python train.py --encoder_norm_position="pre" --encoder_fused_qkv=false --encoder_bias="all" --encoder_parallel_block=true --encoder_patch_size=[6, 6] --optimizer="adamw" --lr=0.0013
Rows from block 5 of the encoder of a small masked image model, named by matrix and row number. Rows with one number within an expert belong to one neuron, the router's apart. Each number is 500 + 50 x the weight over its row's rms, rounded and kept within 0 to 999. All counts start at 0. Numbers have three digits each.
After each expert's rows are labels from the 100 images, of 14848, where the router gives the expert most weight on average: "strongest on" is what is common among them. Only what is clearly more common there than usual is listed. The data: Sentinel-2 satellite tiles (TerraMesh). In brackets: how many of the 100, against the usual share in percent.
# router: slot weights (encoder.blocks.5.mlp.router.weight, 32x160), inputs 0-39
# up: expert up (encoder.blocks.5.mlp.up, 16x160x160), inputs 0-39
# down: expert down (encoder.blocks.5.mlp.down, 16x160x160, transposed), outputs 0-39

# expert 0
router.0:478504577331515448411523523563526475441511495523469562557503519594533506538482508390518544468480585421532492486435485504
router.1:463510553360533456396515510568534454426523490533454584534491513567526511526503520361515545482490553423499489501447469485
up.0:500548500500524500603500500500449500500496500414543500500500591677500483500453500500554565456500500570500500587500500500
down.0:585500500500490500500488741469500500531500500500500500500500481500500500500500500500546500500466491516500500500500500500
up.1:387500500568500500500500500496500496511500449500500495500500500500500500441572531500508384500508500464500500500504500500
down.1:469500513505500500500500421500601500530650593500514500500500605500500500500500500529500480651500500500435500500373500500
up.2:498500500500463500573500500500500500500500500500500500500500500500450500500500500500500500500500500500479500500500494500
down.2:500500649500538526500532500500500500500460532500500500500500465500500500419501500473527500393572500500420552500500427500
up.3:500500532500500415498500584500639500500377500518500500487446482500500514500500660500500500500500378553500500500446500500
down.3:580500384500523500582500518500696500500514500500500500500500500500608500500554500500500500500500594527624500500500554494
up.4:500500500569400500500348500515500444670500500500500674500500500500500500500530517546500500500514500571500500426500506500
down.4:500500500500500491500491500500409343500446500500611509500514500499494500500500500495345500410500500503500519500500480500
up.5:500500500573461500500500527500500504600500475500500500500571444500587500500500500500500489500500421458500524362500512500
down.5:500500500572500600500500500500500500372500430500500500500500500500500500542500313500500500500410500500500500585500500500
up.6:370500518500485500500500500500500500669500500596506500500608500500500500532500500527500500590573546557521500500500619500
down.6:500500500512413500500384500500500524500500536500500500500500339554500500500500424472500500500500500500500500500500500647
up.7:500500500500611500500500547389500551500500594500500436500518500500500500500305500500500529500500500510500500500500500500
down.7:500500500500500500395500500536498452586500500487500489500577500481500500561500603669427500500500500500547500500500658500
up.8:500488477500471500489482509500500474561507500465500500552500500500500500380500500500597500500457532500500500504500500500
down.8:500500659454500500500542500500500500500500448500500417500500500500500485519487493288500500497694500359365500495500444500
up.9:500537506500500500500500376500590605476527500500517500500466434472361500500500500500581500500500500500500500500587500457
down.9:500500500391500389488544500500514503500582500511500500565500500500500500368500427500498500474500590678500541620500500565
strongest on: main land cover: water (32 vs 11.2)

# expert 11
router.22:478451581393495415409517475490553386511516608429417500496548551603604565489531511467551539601460571478460480525455511524
router.23:474440582396493395405519476521541380507495584420399497481556535603599557500515518454533542615468584471485474507451490525
up.0:584533453490506497508534490484514520499474487453507497448505521523511483485521506488520487492491545613567477501529501540
down.0:504495505456489503518497526496460493495501547607459437511505554607497515560553473433497508502437500547503523500498520502
up.1:448410538442525369456533506487514401502438425401487519486500512494499471465466500508499496498522497500494500503500502446
down.1:536569493491455586476501500500435541445516520497551535516500479477506503519489599480486455473496597474526484499494564542
up.2:501454478500499526558501502531499512492501521471500490722500501473614457583470628611501481491457492455612462501501500500
down.2:502500502500500494500489495500498500505500500592507500500700500509500497500500495500500471551500418463302500500563416496
up.3:500600500500500500500506500500500500506500404417500500500511500500448482530500500500500500500500500500383500510500500500
down.3:500500459505500600500500468470571500564500500500300500512500500500508528500452500500500500500500405500500500500500500477
up.4:505506495565607514492497467508476588496495313495561597486479503473516508500546526536505481468511503392496490516498501451
down.4:512497540372520495495473575559467503531478495567490498510512515526486459509531453493495590490372529520499497501520437509
up.5:576495491464593529592498486503462580480501505500500473456474493467450563637512500536481529421500518487575539421500511480
down.5:497500532402476467495502507461536530506500537571530511588503462535500551390504467511532525498473486536514485486460505513
up.6:500500500500500500500553500500576500511500563500500498413429549500500500500500632478500598500523500478500500500500399468
down.6:392500500500487500500546500415500500500500453500500629490500500500500500500500500477616551500527595506500395500500500500
up.7:433431527508499478417499484517526408538502469390503525497498490489501490504403535585566515529571516444511510503487497502
down.7:621573491490449665501511500479411583480522477451554667484507466480480384431428506459480494379504486637519501500531517469
up.8:543519421500440523526489550447440509457517506497497474545499484547490500458530483505460402495408499711509499496581416491
down.8:427425504687621492495486478509465493483465509515508482434496535453483534547536497495554495498620442334500564500531536595
up.9:505501500567392500547500502504497646500338441601500500507500500500494500503488523434495500608499555538541500506500478500
down.9:498499574419499498485535499514500499498498500209341500550500500421501565500500496538500496500506500482489250500500480503
strongest on: snow or ice (86 vs 20.6); main land cover: snow or ice (84 vs 14.6)

# expert 1
router.2:445524590366506437378519506563537453437503492533442584548493518583559520567502525348520535474501568431515472488434489516
router.3:465523592365511432390532502552550459428496492563451564541498515594549513522515528360536557494520581431518480504432476523
up.0:542502500500500500500500484529500511500500500467534500500500500500424500425460500500500500500405500500557500500604500385
down.0:500500500500500510500500591500500500493479500500537385500500522500584500497500500500500500500562498500466500496500500500
up.1:500500500500500500390467500500498500407500500500338500500500500482505337500500208500455500500500500500500498574500505500
down.1:500500500547500500500500500500500500500500306497500500500500500500500500500502538596500500500500500545500500624500500500
up.2:481500500500500576500500500500500500493472528460500500519500500609500500500500571562500546363500500474500429489500495500
down.2:500500489394500500521392500500500509542500500549500462500500500500500500500449436500500500423544500517638500500564500500
up.3:500500500430500500500220500500500500500500429500500761487500592500500443500500500500500484490500500551501500500500500500
down.3:470500500544609500472544500500465500572559670500500500500500482329500500500500500711500500500500500686500500500553500500
up.4:500500500416500500500500500542500500557500500500381500500500500500500500500500365500500500537500608500500500475500500312
down.4:700500521487524500500500500500537500500500524465500520500300500500500447500500500500455500500500500500500410500487550500
up.5:500500587500634568500500500500500474500500500551500485568489500500500500500500514500496500453500497500500672500500500482
down.5:500500635485500500500445500500478545500500500508448398500500500500500500500500343626500500480500500444409516496500500539
up.6:379496585500509493500500500500500458500500614500500430500515500500485523500500500500500500500500565457500495427500500486
down.6:500500500500500500500520500500500500545500385538512500517500500500500500500631505500603500500500530547510500500431508449
up.7:586500495533500501500557500500577359500500500500500428500628469500514500625389500567500500375382500500500500500500500500
down.7:500500500500571500455500500478209500500508500532500503500500532470500500500667500436500500500500500500443494500500500505
up.8:500458433500500500500500500512578419500500500568500500500500500480500532618500500500500500503500500500460503500500500500
down.8:500500500500710512474509530500530500500658500500500500500500500500655500500536500500497317474500500338500500577500500500
up.9:500500486500383500500500500500500500500500500500500500500500689500500500500500533500500500540394500500500500500546500565
down.9:500500500500500500500500622500278547500500556500500500500500630568500500500500536500500628430697415425500500447500500500
strongest on: main land cover: trees (54 vs 19.5)

# expert 10
router.20:519565510372487518442533479607500545446454476491503557502471443535545536564478534408430553434545584375541488480428483456
router.21:525547516371481500425535482603497557444483468475493555516463430549538528558479533382439558428531568361536476473410469478
up.0:500481500500343500529533500500500500500382438500500500498445500500429500640534500499500502461500526500500500500500523528
down.0:500548483500500500330471500500500517500500618500428390500500500500500500500500500500500501415406500360500614596500474476
up.1:500286500500626500500611500500500490501500498497500438527500500608376648492500500500500500464500535500631500480495500500
down.1:500500500500500501533500500500500500365473500500519541500482500500500500506497554500500500500500500500500623500500575500
up.2:501571500500566545500500472503500523716561628500542522439571499519496577500492446228423395500500548545500500500490499500
down.2:371500500501500422500496469666501500388500491500500501492641500490457494504414500496500495500501406396495500500579500500
up.3:500709550500500500500500500500500500500466500454461606500500485485500500500600500500451500500500500500500500500500500500
down.3:500500500442500500484500500500500500471500500500424500500500500639500500500516633500592500500500500414500490500500369500
up.4:500305500500500500500500544500500500445715500501500500500584617500521554483502500500456610528499500500500658500500557427
down.4:334699492500500500500500500500500500500500500532500500500500500500500500500376500500500500500500474492500500500500500559
up.5:500500500474500479540500520427235489500548500625500500500500500500557500500446500500500500488500469543427500500474559460
down.5:496500487697500461649500500500500500456500500500581500500500400391285419433749500442500500507500511500520378500500595500
up.6:500500500500500500500500500500497404522500537518500497500447500436500500400509487499500511500500500422500490500500500500
down.6:500455500521500643497500500500500537500500500500500387500494500500710500500500500555500500500500500444500532500531460500
up.7:500561500500589500500500500500500505500500511464500500365500500500500500502500500500491500500455472501537500500555500500
down.7:500500535618500500418500500500501501500500500500500500500500500500523678373500506406500509535500518454500500500500500500
up.8:509500500448500500521500480507552500500500500500512500500500500489464500358564500602500500500500500500500465500500498500
down.8:513500476469520496500500466500500491500500442500500600500500472500500500500518500500619500500500565584378500500394500363
up.9:590500500482403426474500500500500500500513646500443500500500500410500500500589527498500561500500500499500550475693500500
down.9:500539500500547500500489500500500547500500500712500500508477500500500500500500500500500500500500500407500500456301484500
strongest on: main land cover: rangeland (47 vs 20.4)

# expert 4
router.8:423433491600513459523462494513467551518451348522485444463500437430471482454580512536534423484558495567515481526497521504
router.9:421431478580513442543460484491519503539449389512483443458486470436465480453542467578545420492582438582513491538527515517
up.0:600511462579500577562408554566446517544559583489544475416471475436479527497507491539429612510468497407434559487562494499
down.0:468470520513520473494496475533558487494486508514523430572464506495506583502505502534495463512615547360436448504515506579
up.1:499497508532491517509487501344499542514494551506505496491502500502645502380505499502497368574588494447491529435497512501
down.1:510576501437500516501497519499490513502500543523505463500500459493586499611486479505500514499489479542518406500505470459
up.2:500500500499500508501501501500494500500679484496665500499500499502500500568501500500500501500497602492469500387502488489
down.2:587540501520500374500500501500240500588450501500500500500546500465500506492554466480540500500499501489499500500500500500
up.3:504492483452532493489472471516497463518522511462461407498476500511420492497449455525505658528499482575447560528557524419
down.3:544495476386523494487424538474550501500602504398505373555528519512470421453517456570530517508497525537489506502523457422
up.4:502548494551500614461501395500515609492501503428618511500495488475501484505466502506382503438505505442509502498486505483
down.4:465499509499517476418487496561503501503547502425426500478501558638680554527548439461529548499487521376464483500481500514
up.5:451497493584513483417407463448451500477504455397455597479473544566495381493502490467519448477522407499457551521517424481
down.5:504531453630491521554367503463434503540512526520516556489491498493503488524482414563465431477521384444495520501549490467
up.6:612502424639515605620445497506472529542558578495588477400484484456529534462492503511438521474524496492426555486563528498
down.6:502471523477503517491517493540552496497501507516547425585437495540521597534502514504490475510582583410444463496486504604
up.7:517497550427472502478430649493495505477487500501514535455541491526571507484517515398514384505522511449535491537520459507
down.7:496475554446486497420507542472443501452486501429529455499498491508564493526512488418577480505468500478552485506555479527
up.8:474484497468558565470462508572456653431505424500473485489489411602541476504511527508507562394442544437538480492466468448
down.8:495502594529493498552510510428489490529566634491492499523499543487499489499495428562499484583475487530504466501519433501
up.9:499504514548524454557543465425532458556516569397477487525474531485532433465430562602528395551562498609503523503470493509
down.9:559474500493495551495417592480408555505442468591507385449521481580486480510555497533498601377407494513503533502506400458
strongest on: main land cover: rangeland (62 vs 20.4)

# expert 14
router.28:570565446455462591500538584441461489444577592512554484546501501414473516493517538540444467510404498562566536459502461459
router.29:598535439465445570525535559456450466489583605524541511460517481443434533425517534560419480546460488590526525459483452450
up.0:499515506561501499553505503490466606485497513494475489502491509437436494526553500484519507426500490450377498506507529499
down.0:528502498479468533557460505516449502588488571547510526499507499496490522493482559430499506483449465720542496500488526535
up.1:536513464618501500591451597397476491441524426508625488441485484457498488481482550501478441506521496542470623497621337456
down.1:432500517544503500478598490514369606504488482454457339514484508503562497508629443491589479512490550516480491499477627588
up.2:499539507396421517485530531503505489389524529366495526525498506496499498536471501465502515485478488400447504482439492470
down.2:456499506524571494489493450489455612500354438566494497537500498498562516531527526503492538499455552692534492500462478507
up.3:499487514501500376502527503580496494474510498509509671504507626456498585480586468506604473504476501523519504389480499489
down.3:508497502538513509500493382501501505496503476509498501542501490455583476514488593596450496480594496445513607500505513438
up.4:536427545541507527558445482589676438561507481488471513440431477591449547534459498606517504509477502428517498497497500451
down.4:516498419540417503498492479503364600500445486540491490526496499473491514434721497416529535490517496547511499500511515480
up.5:500500497513500492507416442636493407574463391478501523550499608497495503501511500500500487504499459465499502500500500500
down.5:500500500518481500500508500501503499500502502500535480499500500500505500514500498533500516636499500223496582500500467481
up.6:511500499541497499592473510461519505629501489527494495503486427474502485486502522621489602500510520562505494500520449497
down.6:539525501504497501494508489504453505325431509586496539500562506502525513508708507486505490502536583514518497500487628500
up.7:500500449564486537500478500500500500500394498502500500455500500408500500489500498643500500384500500482500361553497513500
down.7:500500435535381500500500500500571317500500500420500500496526577624510500576543500500500500500616500496500500500500549500
up.8:499506500470533508500514498516494504425404525635501593491505448582502417442576515460499460492473498492558491476414471486
down.8:490501521453497571500493510315404513639500549354487462507497493489498454500396396567500493499556493504475505509520501492
up.9:556500500502500458501489430499499562499500498500500500500516499494505501629572499500500437501497500596537372500562508506
down.9:459532556505501519467501500593562502484344519498500496499500500500500500508503498475500500636395540402500500500499502502
strongest on: main land cover: water (53 vs 11.2); snow or ice (42 vs 20.6); main land cover: snow or ice (37 vs 14.6)

# expert 12
router.24:513527537356513447380528505592495479418533480508474579560482507571539488548492506405476545476497570395527475481445458512
router.25:503526562365515444388520516566510495439548498534481605558489508569533487547470507390476555468488555393515480475447436498
up.0:500500500566500570500507500500557396618500500500500500500412500500500500496500500544500500500500500500595326500349500498
down.0:609500500500500493500466400527372500500500452472547500500500500440350500500500500500674500500518500500500500487500500500
up.1:493536723500622490500599621514603500500500500500500500500500500500500500500500500500500500500594500500500500582500509628
down.1:500563493500443500500500500500500500500498500541557500500500500500500500541535500645500500582536581527500500376500500500
up.2:500514500580542450500500500500500500498500583500327535500500558500500500515500500500405454500500493478500500509500500500
down.2:613500500500500500442500693500497500636445500500500500504500500500500500500500500444500500445663500500435500560436500500
up.3:637500500500500500500500583500618500467500483543539500500500463500500500500500533500500500500500475500500500354500500500
down.3:355644633420642446491500370500500500500500500500500410500500500500500500500488500500500500500409500500500500500500500583
up.4:500482500527500517500500500500500500500500466500500500500544448570500500433500500500399460482500405500500500500493470500
down.4:500500500500412500500383500500581500500500485448500500541482701556500812500500500500500500500500550500500560500500500500
up.5:501500500713470500500500500500500500500412500500500500404500500500320500454500500500500500500500500500500601635500395500
down.5:500500500500500500500500500500500565500464500500506404500500500503500541551553500500500500500500500500500500500457500500
up.6:500500308500500572710559500500453490581490500500501500500500500279500556464531500500500500500500494576500489500483500500
down.6:500500500500500469500500495481580500469370517500600500500500411561533500500510500417500644500500500500500608500485500500
up.7:500574500500461500500500500500652679500500413409500500500381500500564500500448597500440500500484500500500500507500500500
down.7:500500500500500445500500500532384500500500381500454470500588500500500654500485414500647500464500447500679500500500500500
up.8:516428500500500500500500476500500500500435575500500698553634500423500374488500545275518500500500500500500500500500500525
down.8:500500500333500500641500500500500502547500500401500500500500608601477502509500500500500500500500500500500500612521501472
up.9:520500585500535500420658500500500554500500500500500565500469500393500500500500500500500500500500527327436452494500500500
down.9:500492500500500500500500500415500500500493500500245460500500500500500500500417339500491500461588500500500500500500500500
strongest on: main land cover: water (29 vs 11.2)

# expert 7
router.14:476496570365533447386539515570530453400502510549466560542502499573521533559507521355501556508510598430538489477433470503
router.15:476494559374498448383535519532538434407495509559480567528523507567525523557515554342509515494478580434535486487423485500
up.0:500500535500500500500500550500500578500500500500492537534322500500500500457500653500500500493500576500500521492500500500
down.0:331500500500500538500500500500500500495500500579541499522500500500500592500583500497500500522500500642465500500500500500
up.1:474484500481500500500500500618500313500500500645470500500524500454410530427500640500500370481508500384310500500485559500
down.1:500446500500500500500515351422568500500500500500500282500500500440467500438458500500500500510500500500319500500577484500
up.2:500500500518500506500347675561414500500500562405500500500500485500500500413670500516613396434500500500500500487500500500
down.2:623446500500573500500500492500437500397500500500500500500672496500500500500500500500500502500500518548500500503500500552
up.3:433431500500479500500500431500500500518379630500500516398500500500556292541500500500500402438500500500532651500500464500
down.3:500500502500500418500506509500500500530520350500500500500500469500500500500393500490500500275500504483500500500500500500
up.4:452522500500543500500500447500500500518457500500510525500500537500386678500594470500500356500500500486500460500500423500
down.4:406500500500370571733500500500393500540500504521460500500419658500605406495500500500500500500588500503500500500500500495
up.5:500500500500500500500483500637500491500500453451500500348500572541500460500500455617433500634500447500446500506471500426
down.5:425500500500500500492500500500500500416500500500500500466500500500500451706492500491500500690500562467500500566500500585
up.6:500500500549646500500529500500514500500466500500446500397517500568500448500500500500500500467407500500500500500599500500
down.6:500525500555592453396347500438410500500500500500500500500500504500500500570500500500500500500500500490342500500498500500
up.7:500574457500500500478500447427422496374500451500449500500500500504500547542500587500500500349500500500500500498500500500
down.7:500500500500500500500593500454483500522512427500500500547534533500500373500500500500343500500576500500500500500500500500
up.8:500500500500500500497599500500500601603500470500447489787569500500500500500500412555500500500500500500471500500513500500
down.8:500500500500477500560500500501500500472500500500500605364459500465500500500500546500469500500500500527405512502500500337
up.9:500500500500468500455558496500606500500492541500522668500544500500544500459544333485500500500500500500500500500570500538
down.9:500500446500500500500500500500500517500500500500500479500452500431465500500500635500538500500500500558616532500500484500
strongest on: main land cover: trees (55 vs 19.5)

# expert 3
router.6:495507567359494444429523532569504483437514487534444588550505501568544472519489524406499568506478579386493507484433464499
router.7:475507556353506437419522524546479495439514515517451581530509526589521505533488513410497577500485560375501505502434421484
up.0:500500500500538500391500500506500613500500500500500500500467471500500461500500495489711500541482500500500312500500492500
down.0:500500605500500500500454500592500500559500469500631500500477500500542445495500500524498500557500506500500517500500394593
up.1:500500500500500500672500500500463500551496500500500500599408500555500675500500500500427500459500500500500421500478500500
down.1:460646497477500371500530500400500500500563522500500500421500500500500472500500500500500500535500500500500500500450500500
up.2:500395500500500535500443500500500552500500500448399520500500500553500500500500500500587500500612500468500500500554500566
down.2:500500450509520500500500500500500500433500500425500500500504500500500500500500500500587500500544572500500548500500458542
up.3:606582500477417449500500484500500500500503500500500500500500500500472500651474500500500500500489603492388510500500328412
down.3:407500500500518500561500392500500500500500500636500500565500500457427500500516500454609500500514434500500471500320500500
up.4:495500496566634500397535520500500500512500500500500527488500372500500500500500517500500500500500500500500500500500500462
down.4:507591500500662500509500321500500500449500539500500500508443500500500500500583500500500500500500481500500500500500500501
up.5:500500489500500544500500317566458500500573500587465500500500500500500500665500500500500500500500500500474500500500500426
down.5:500500500500500500500500500672500500527538500398544500500500500500379532500553601496500383500500500500500500500500500500
up.6:500500500500458500500591500500500500500482395390500500418499500484535500767500500500453599500500528440500500556325500500
down.6:500500500500500500650449588500500525500500500476500473445507500500531500499500500570500445538469416292500401500500500609
up.7:500500492500578469500516446500500499500605500500500359517500500500500318500500500511540500500500500500500641500500500476
down.7:500318456439500503397500616500486476363500500526500500500500402500500507500624500500500500543554500451500465500500538500
up.8:500500500473500522586402500500466500500500500500500548500677500500500514500500500500500517522500500500500490500558413500
down.8:500500400602500582554494531500500525500500411500685560500500500500500556500449576472677499500500497500503500500500588606
up.9:500500563500500500492463588500500500500500500500500329500500500500500500500500478551500499377500500500500522500500500500
down.9:500500555707500500500500500500500559500500406500500303559545508500500500500584538489500500500568500465557500500500565500
strongest on: main land cover: water (33 vs 11.2)

# expert 13
router.26:482488471568466522499436512566427477487492527521522436432492538505529537551539510581483549509437471230405539467586482467
router.27:482476485565459520506405509582425483481508528503526430442491516513492538553554507583477570499448445232380551473586469451
up.0:516563495594517485508512453503625480652498474510564521531450451454444504441507509579501553529514486536502566487436531470
down.0:524588498333524496497516454490550509479485499523520501487518509630513535527530444513493574503449605470493470473419554520
up.1:530542496556546602562500449556466557483536525657560495441496529472418463410487490455482535456588507448475486473497568565
down.1:500433449614524502447528403507470539521488537503503439468496562578536537572582476531488488510567587361502468570547526482
up.2:501509491577468474499531521492480431478435491505534485434476432460518471446525498356513467527545513535529492498472546505
down.2:518512475430515516503514441609476457480494497512502444570484496483530501537505493397508510478501537478607440475554515517
up.3:506499375502498492498500507430437417625435482499479481501495497413513506516500557470502465506504517578506513534471490496
down.3:500501508480501499500500495673493501490499512489724483502500500503421503501508434507500500519495447319400387500557501500
up.4:500557500465500500530494650500458631500549374601500538492500633588500500393500534565500499500500457500500500500661420500
down.4:525417500500500441538499500500404500500500500500500544500500500500500429500546500500500500500361462573500475531500500500
up.5:500500493525395523504497500503507564481500500487505501491500493254498501492642490535499505483500500505471501452500500513
down.5:686500500500500430427500500563502564500697549468500463500500502348499497500523500515584494586500399528500500500500495501
up.6:522535457522449423504526555444501412484505475497480397547427502516498476462454560444522488611536484549521501484490499501
down.6:510596498447547524494490510518521567533506501517501456554440484499447535545623503367499527444363493467515489523486552528
up.7:500500500500511500498500458500500500500500500576500500500500500500603500500500442499500495500500616468500520533619411500
down.7:500500500500500500500500371500500421500479452392500500500500584500500500500500500500500500500500456594402500500500500500
up.8:502518466481526463504575461450567494490456511494487469499486521449528408501472502566648553511518569621554460499494511500
down.8:551571509368516561507529551505446509459495530496508522495513501531514498501485607431421491501358504499496579494502543501
up.9:491500517516484530509489553484490506493495542573479431473472518514500472495544491498573464548514483475394466502473510491
down.9:493505498583483499516517474459507566455502489493505461531492468438471577493559492490500490542613522534498483500472575506
strongest on: snow or ice (99 vs 20.6); main land cover: snow or ice (98 vs 14.6)

# expert 5
router.10:467501551315504416378544524505512431422491465516430539526542529639523536505524519423549486561482584513569467500456495533
router.11:462493546320496416385546533490549420434484474531437532509557541630531534498525534413551498545466588509573461482467506537
up.0:466369500500500577457500500500473485500504500500482500423496604469500500500500448527532500500500500659458500500500452500
down.0:515500500358500546500597500581500500445518416484500500500406500499581500500446524500459500543501453645500500500500500380
up.1:500500500500500500500500423500500500466552619500500500500500500500500500500476327500500500500500480502578500500500500500
down.1:426500500500421500466500500500500549500521500500500506500500500444500585500455521500402500500649500500518550466500500500
up.2:493483489454465486500529545498523468355481425405500500556464567497500585517410500340404408544426473608500514500527500531
down.2:439603500372500500500500500500384573517500500392611500558500500494500445478534500448524500405560500302500500500543528474
up.3:526584500516500609627500603394600500500500320500632450502500500497507481500259500465447499500500484494505594500637573391
down.3:451500517355500500500500500500356500482500500465545469500500500541547554500738507386500494500360640502416477540500500512
up.4:517439500500500500500381500500500500496500586500462500512500500665471500500500500463500589466493500505500500500402500500
down.4:500471500500500500500500500500510500412500500684445500500500442339500500500500500500500500500506500466541500500583500500
up.5:491585499500500518500534500500472500493522621500501501404505390502423567500613571583500487565500477588482543574500501500
down.5:500464500499656500500500500536443500500500380542500500500500500490492500421500499484500424524500500762500633518501507500
up.6:539495500526578522500496500500477490413536637652502500523470500417483416500496500499500485499500500495497500500502493447
down.6:500590500503432550500500501500614500486499500385501427560500500466500500463494583500574487500597500711500476504500519500
up.7:500500500500448500500500500415500500500485482635523500500500500594500500500496500502500488500500592494500388500460500500
down.7:460500580409493500500500500544500500500483500299500400500485500377500500500500500422489500509500510490500500500409500500
up.8:500457500500471500500485500500500500555500479459543487446500557527514500500500500499465500572500481504397501438742562460
down.8:482356500499500584463500500500500500382500500541500500500466500400500500514557494383500500440491563492500500500500495561
up.9:440500500440500580500500500500500500500453500500500439660500500500500500500497500498500500500500500497500553462651500500
down.9:500507500622515500500500500416496500497500500500500500500500571499500500500500500511500500500500422422494500500574500500
strongest on: main land cover: water (43 vs 11.2)

# expert 6
router.12:483563528388505489394542500569530507430470469501481583533481478560561527559478520372449524448557591410514499461428455463
router.13:474548539364486491403558477565535509466466516523470584534466488528539503564475516389476522446529562418508495475432443466
up.0:574500500500500500500563560479590500581500591376500500500500500450500500500500535456500500616558500500500500367527500500
down.0:486475500500560526500500500500516500427500453510500456500500500500531629500500500407522500416488500498500500605500447459
up.1:500500500483500500500477500500500500500543500500505500500500500500500500500500500500446658500606500500500500500500500500
down.1:500384500410500500493500678586500500500500518585500436500500500423544500500525500500500500500651500529500447281500500500
up.2:493500626500500500500500500576500500500500500355381500500466500489500500448500500667551500562476582500500500500500337381
down.2:500500500500500500476500500487500500488500500500538500500500500500455500500577500500500500500500500492557500540500500474
up.3:500420594500500500500464500500500500500500500500467500500500471500500500500554520500500500491586464500500442498474500346
down.3:433497500500463500474427500445500500409370500521496500500550500500500500500500500500500500534500580500500440500526500500
up.4:499500500500530500500500500465518461401534429500500500500500500508500500675484500600500500542500512371662473500453460594
down.4:452500488500500536500451500500500607500500500500500277439538500500500500445603500470500543369525500511499500515500500500
up.5:500428500500333593514390500500500500500500517500500500500536500460602410500643572500506500500500500500500500500500520464
down.5:482500500500702500435500500500592500500538456484500500500500500630381500426496500544500500379534500500478500665503500617
up.6:500500500424629500499396500503500586493500410500598610500500500500500444500500500465500500477500500488627500500500500500
down.6:500496556514474450467500547500500500500588560500441500500470500500500500500441500591610500500501500499537500500553500500
up.7:500500500500500500458551500500508500420500502500500454500500500500634500500539500498500500500500500454500541500500500681
down.7:500516376500588500500480508522500508500500581500546607391500500500500343500500500531306500404500514494500605525461500500
up.8:500500500538487573500500500500413500500500500500593500428446500500515500500500500500500500419526500362500460500500500509
down.8:500500500500500500500500500500512500530500511500500500500500500500500500500500500500500500500500500500500500500784500500
up.9:552500500500432643500500500500490500436500563500418508500500483500471500500500484500452500401508500500500500500500500382
down.9:500500500500510447500500500500596492500500500405504600500415500650500500500500512500500500500571576631500500500500508500
strongest on: main land cover: trees (40 vs 19.5)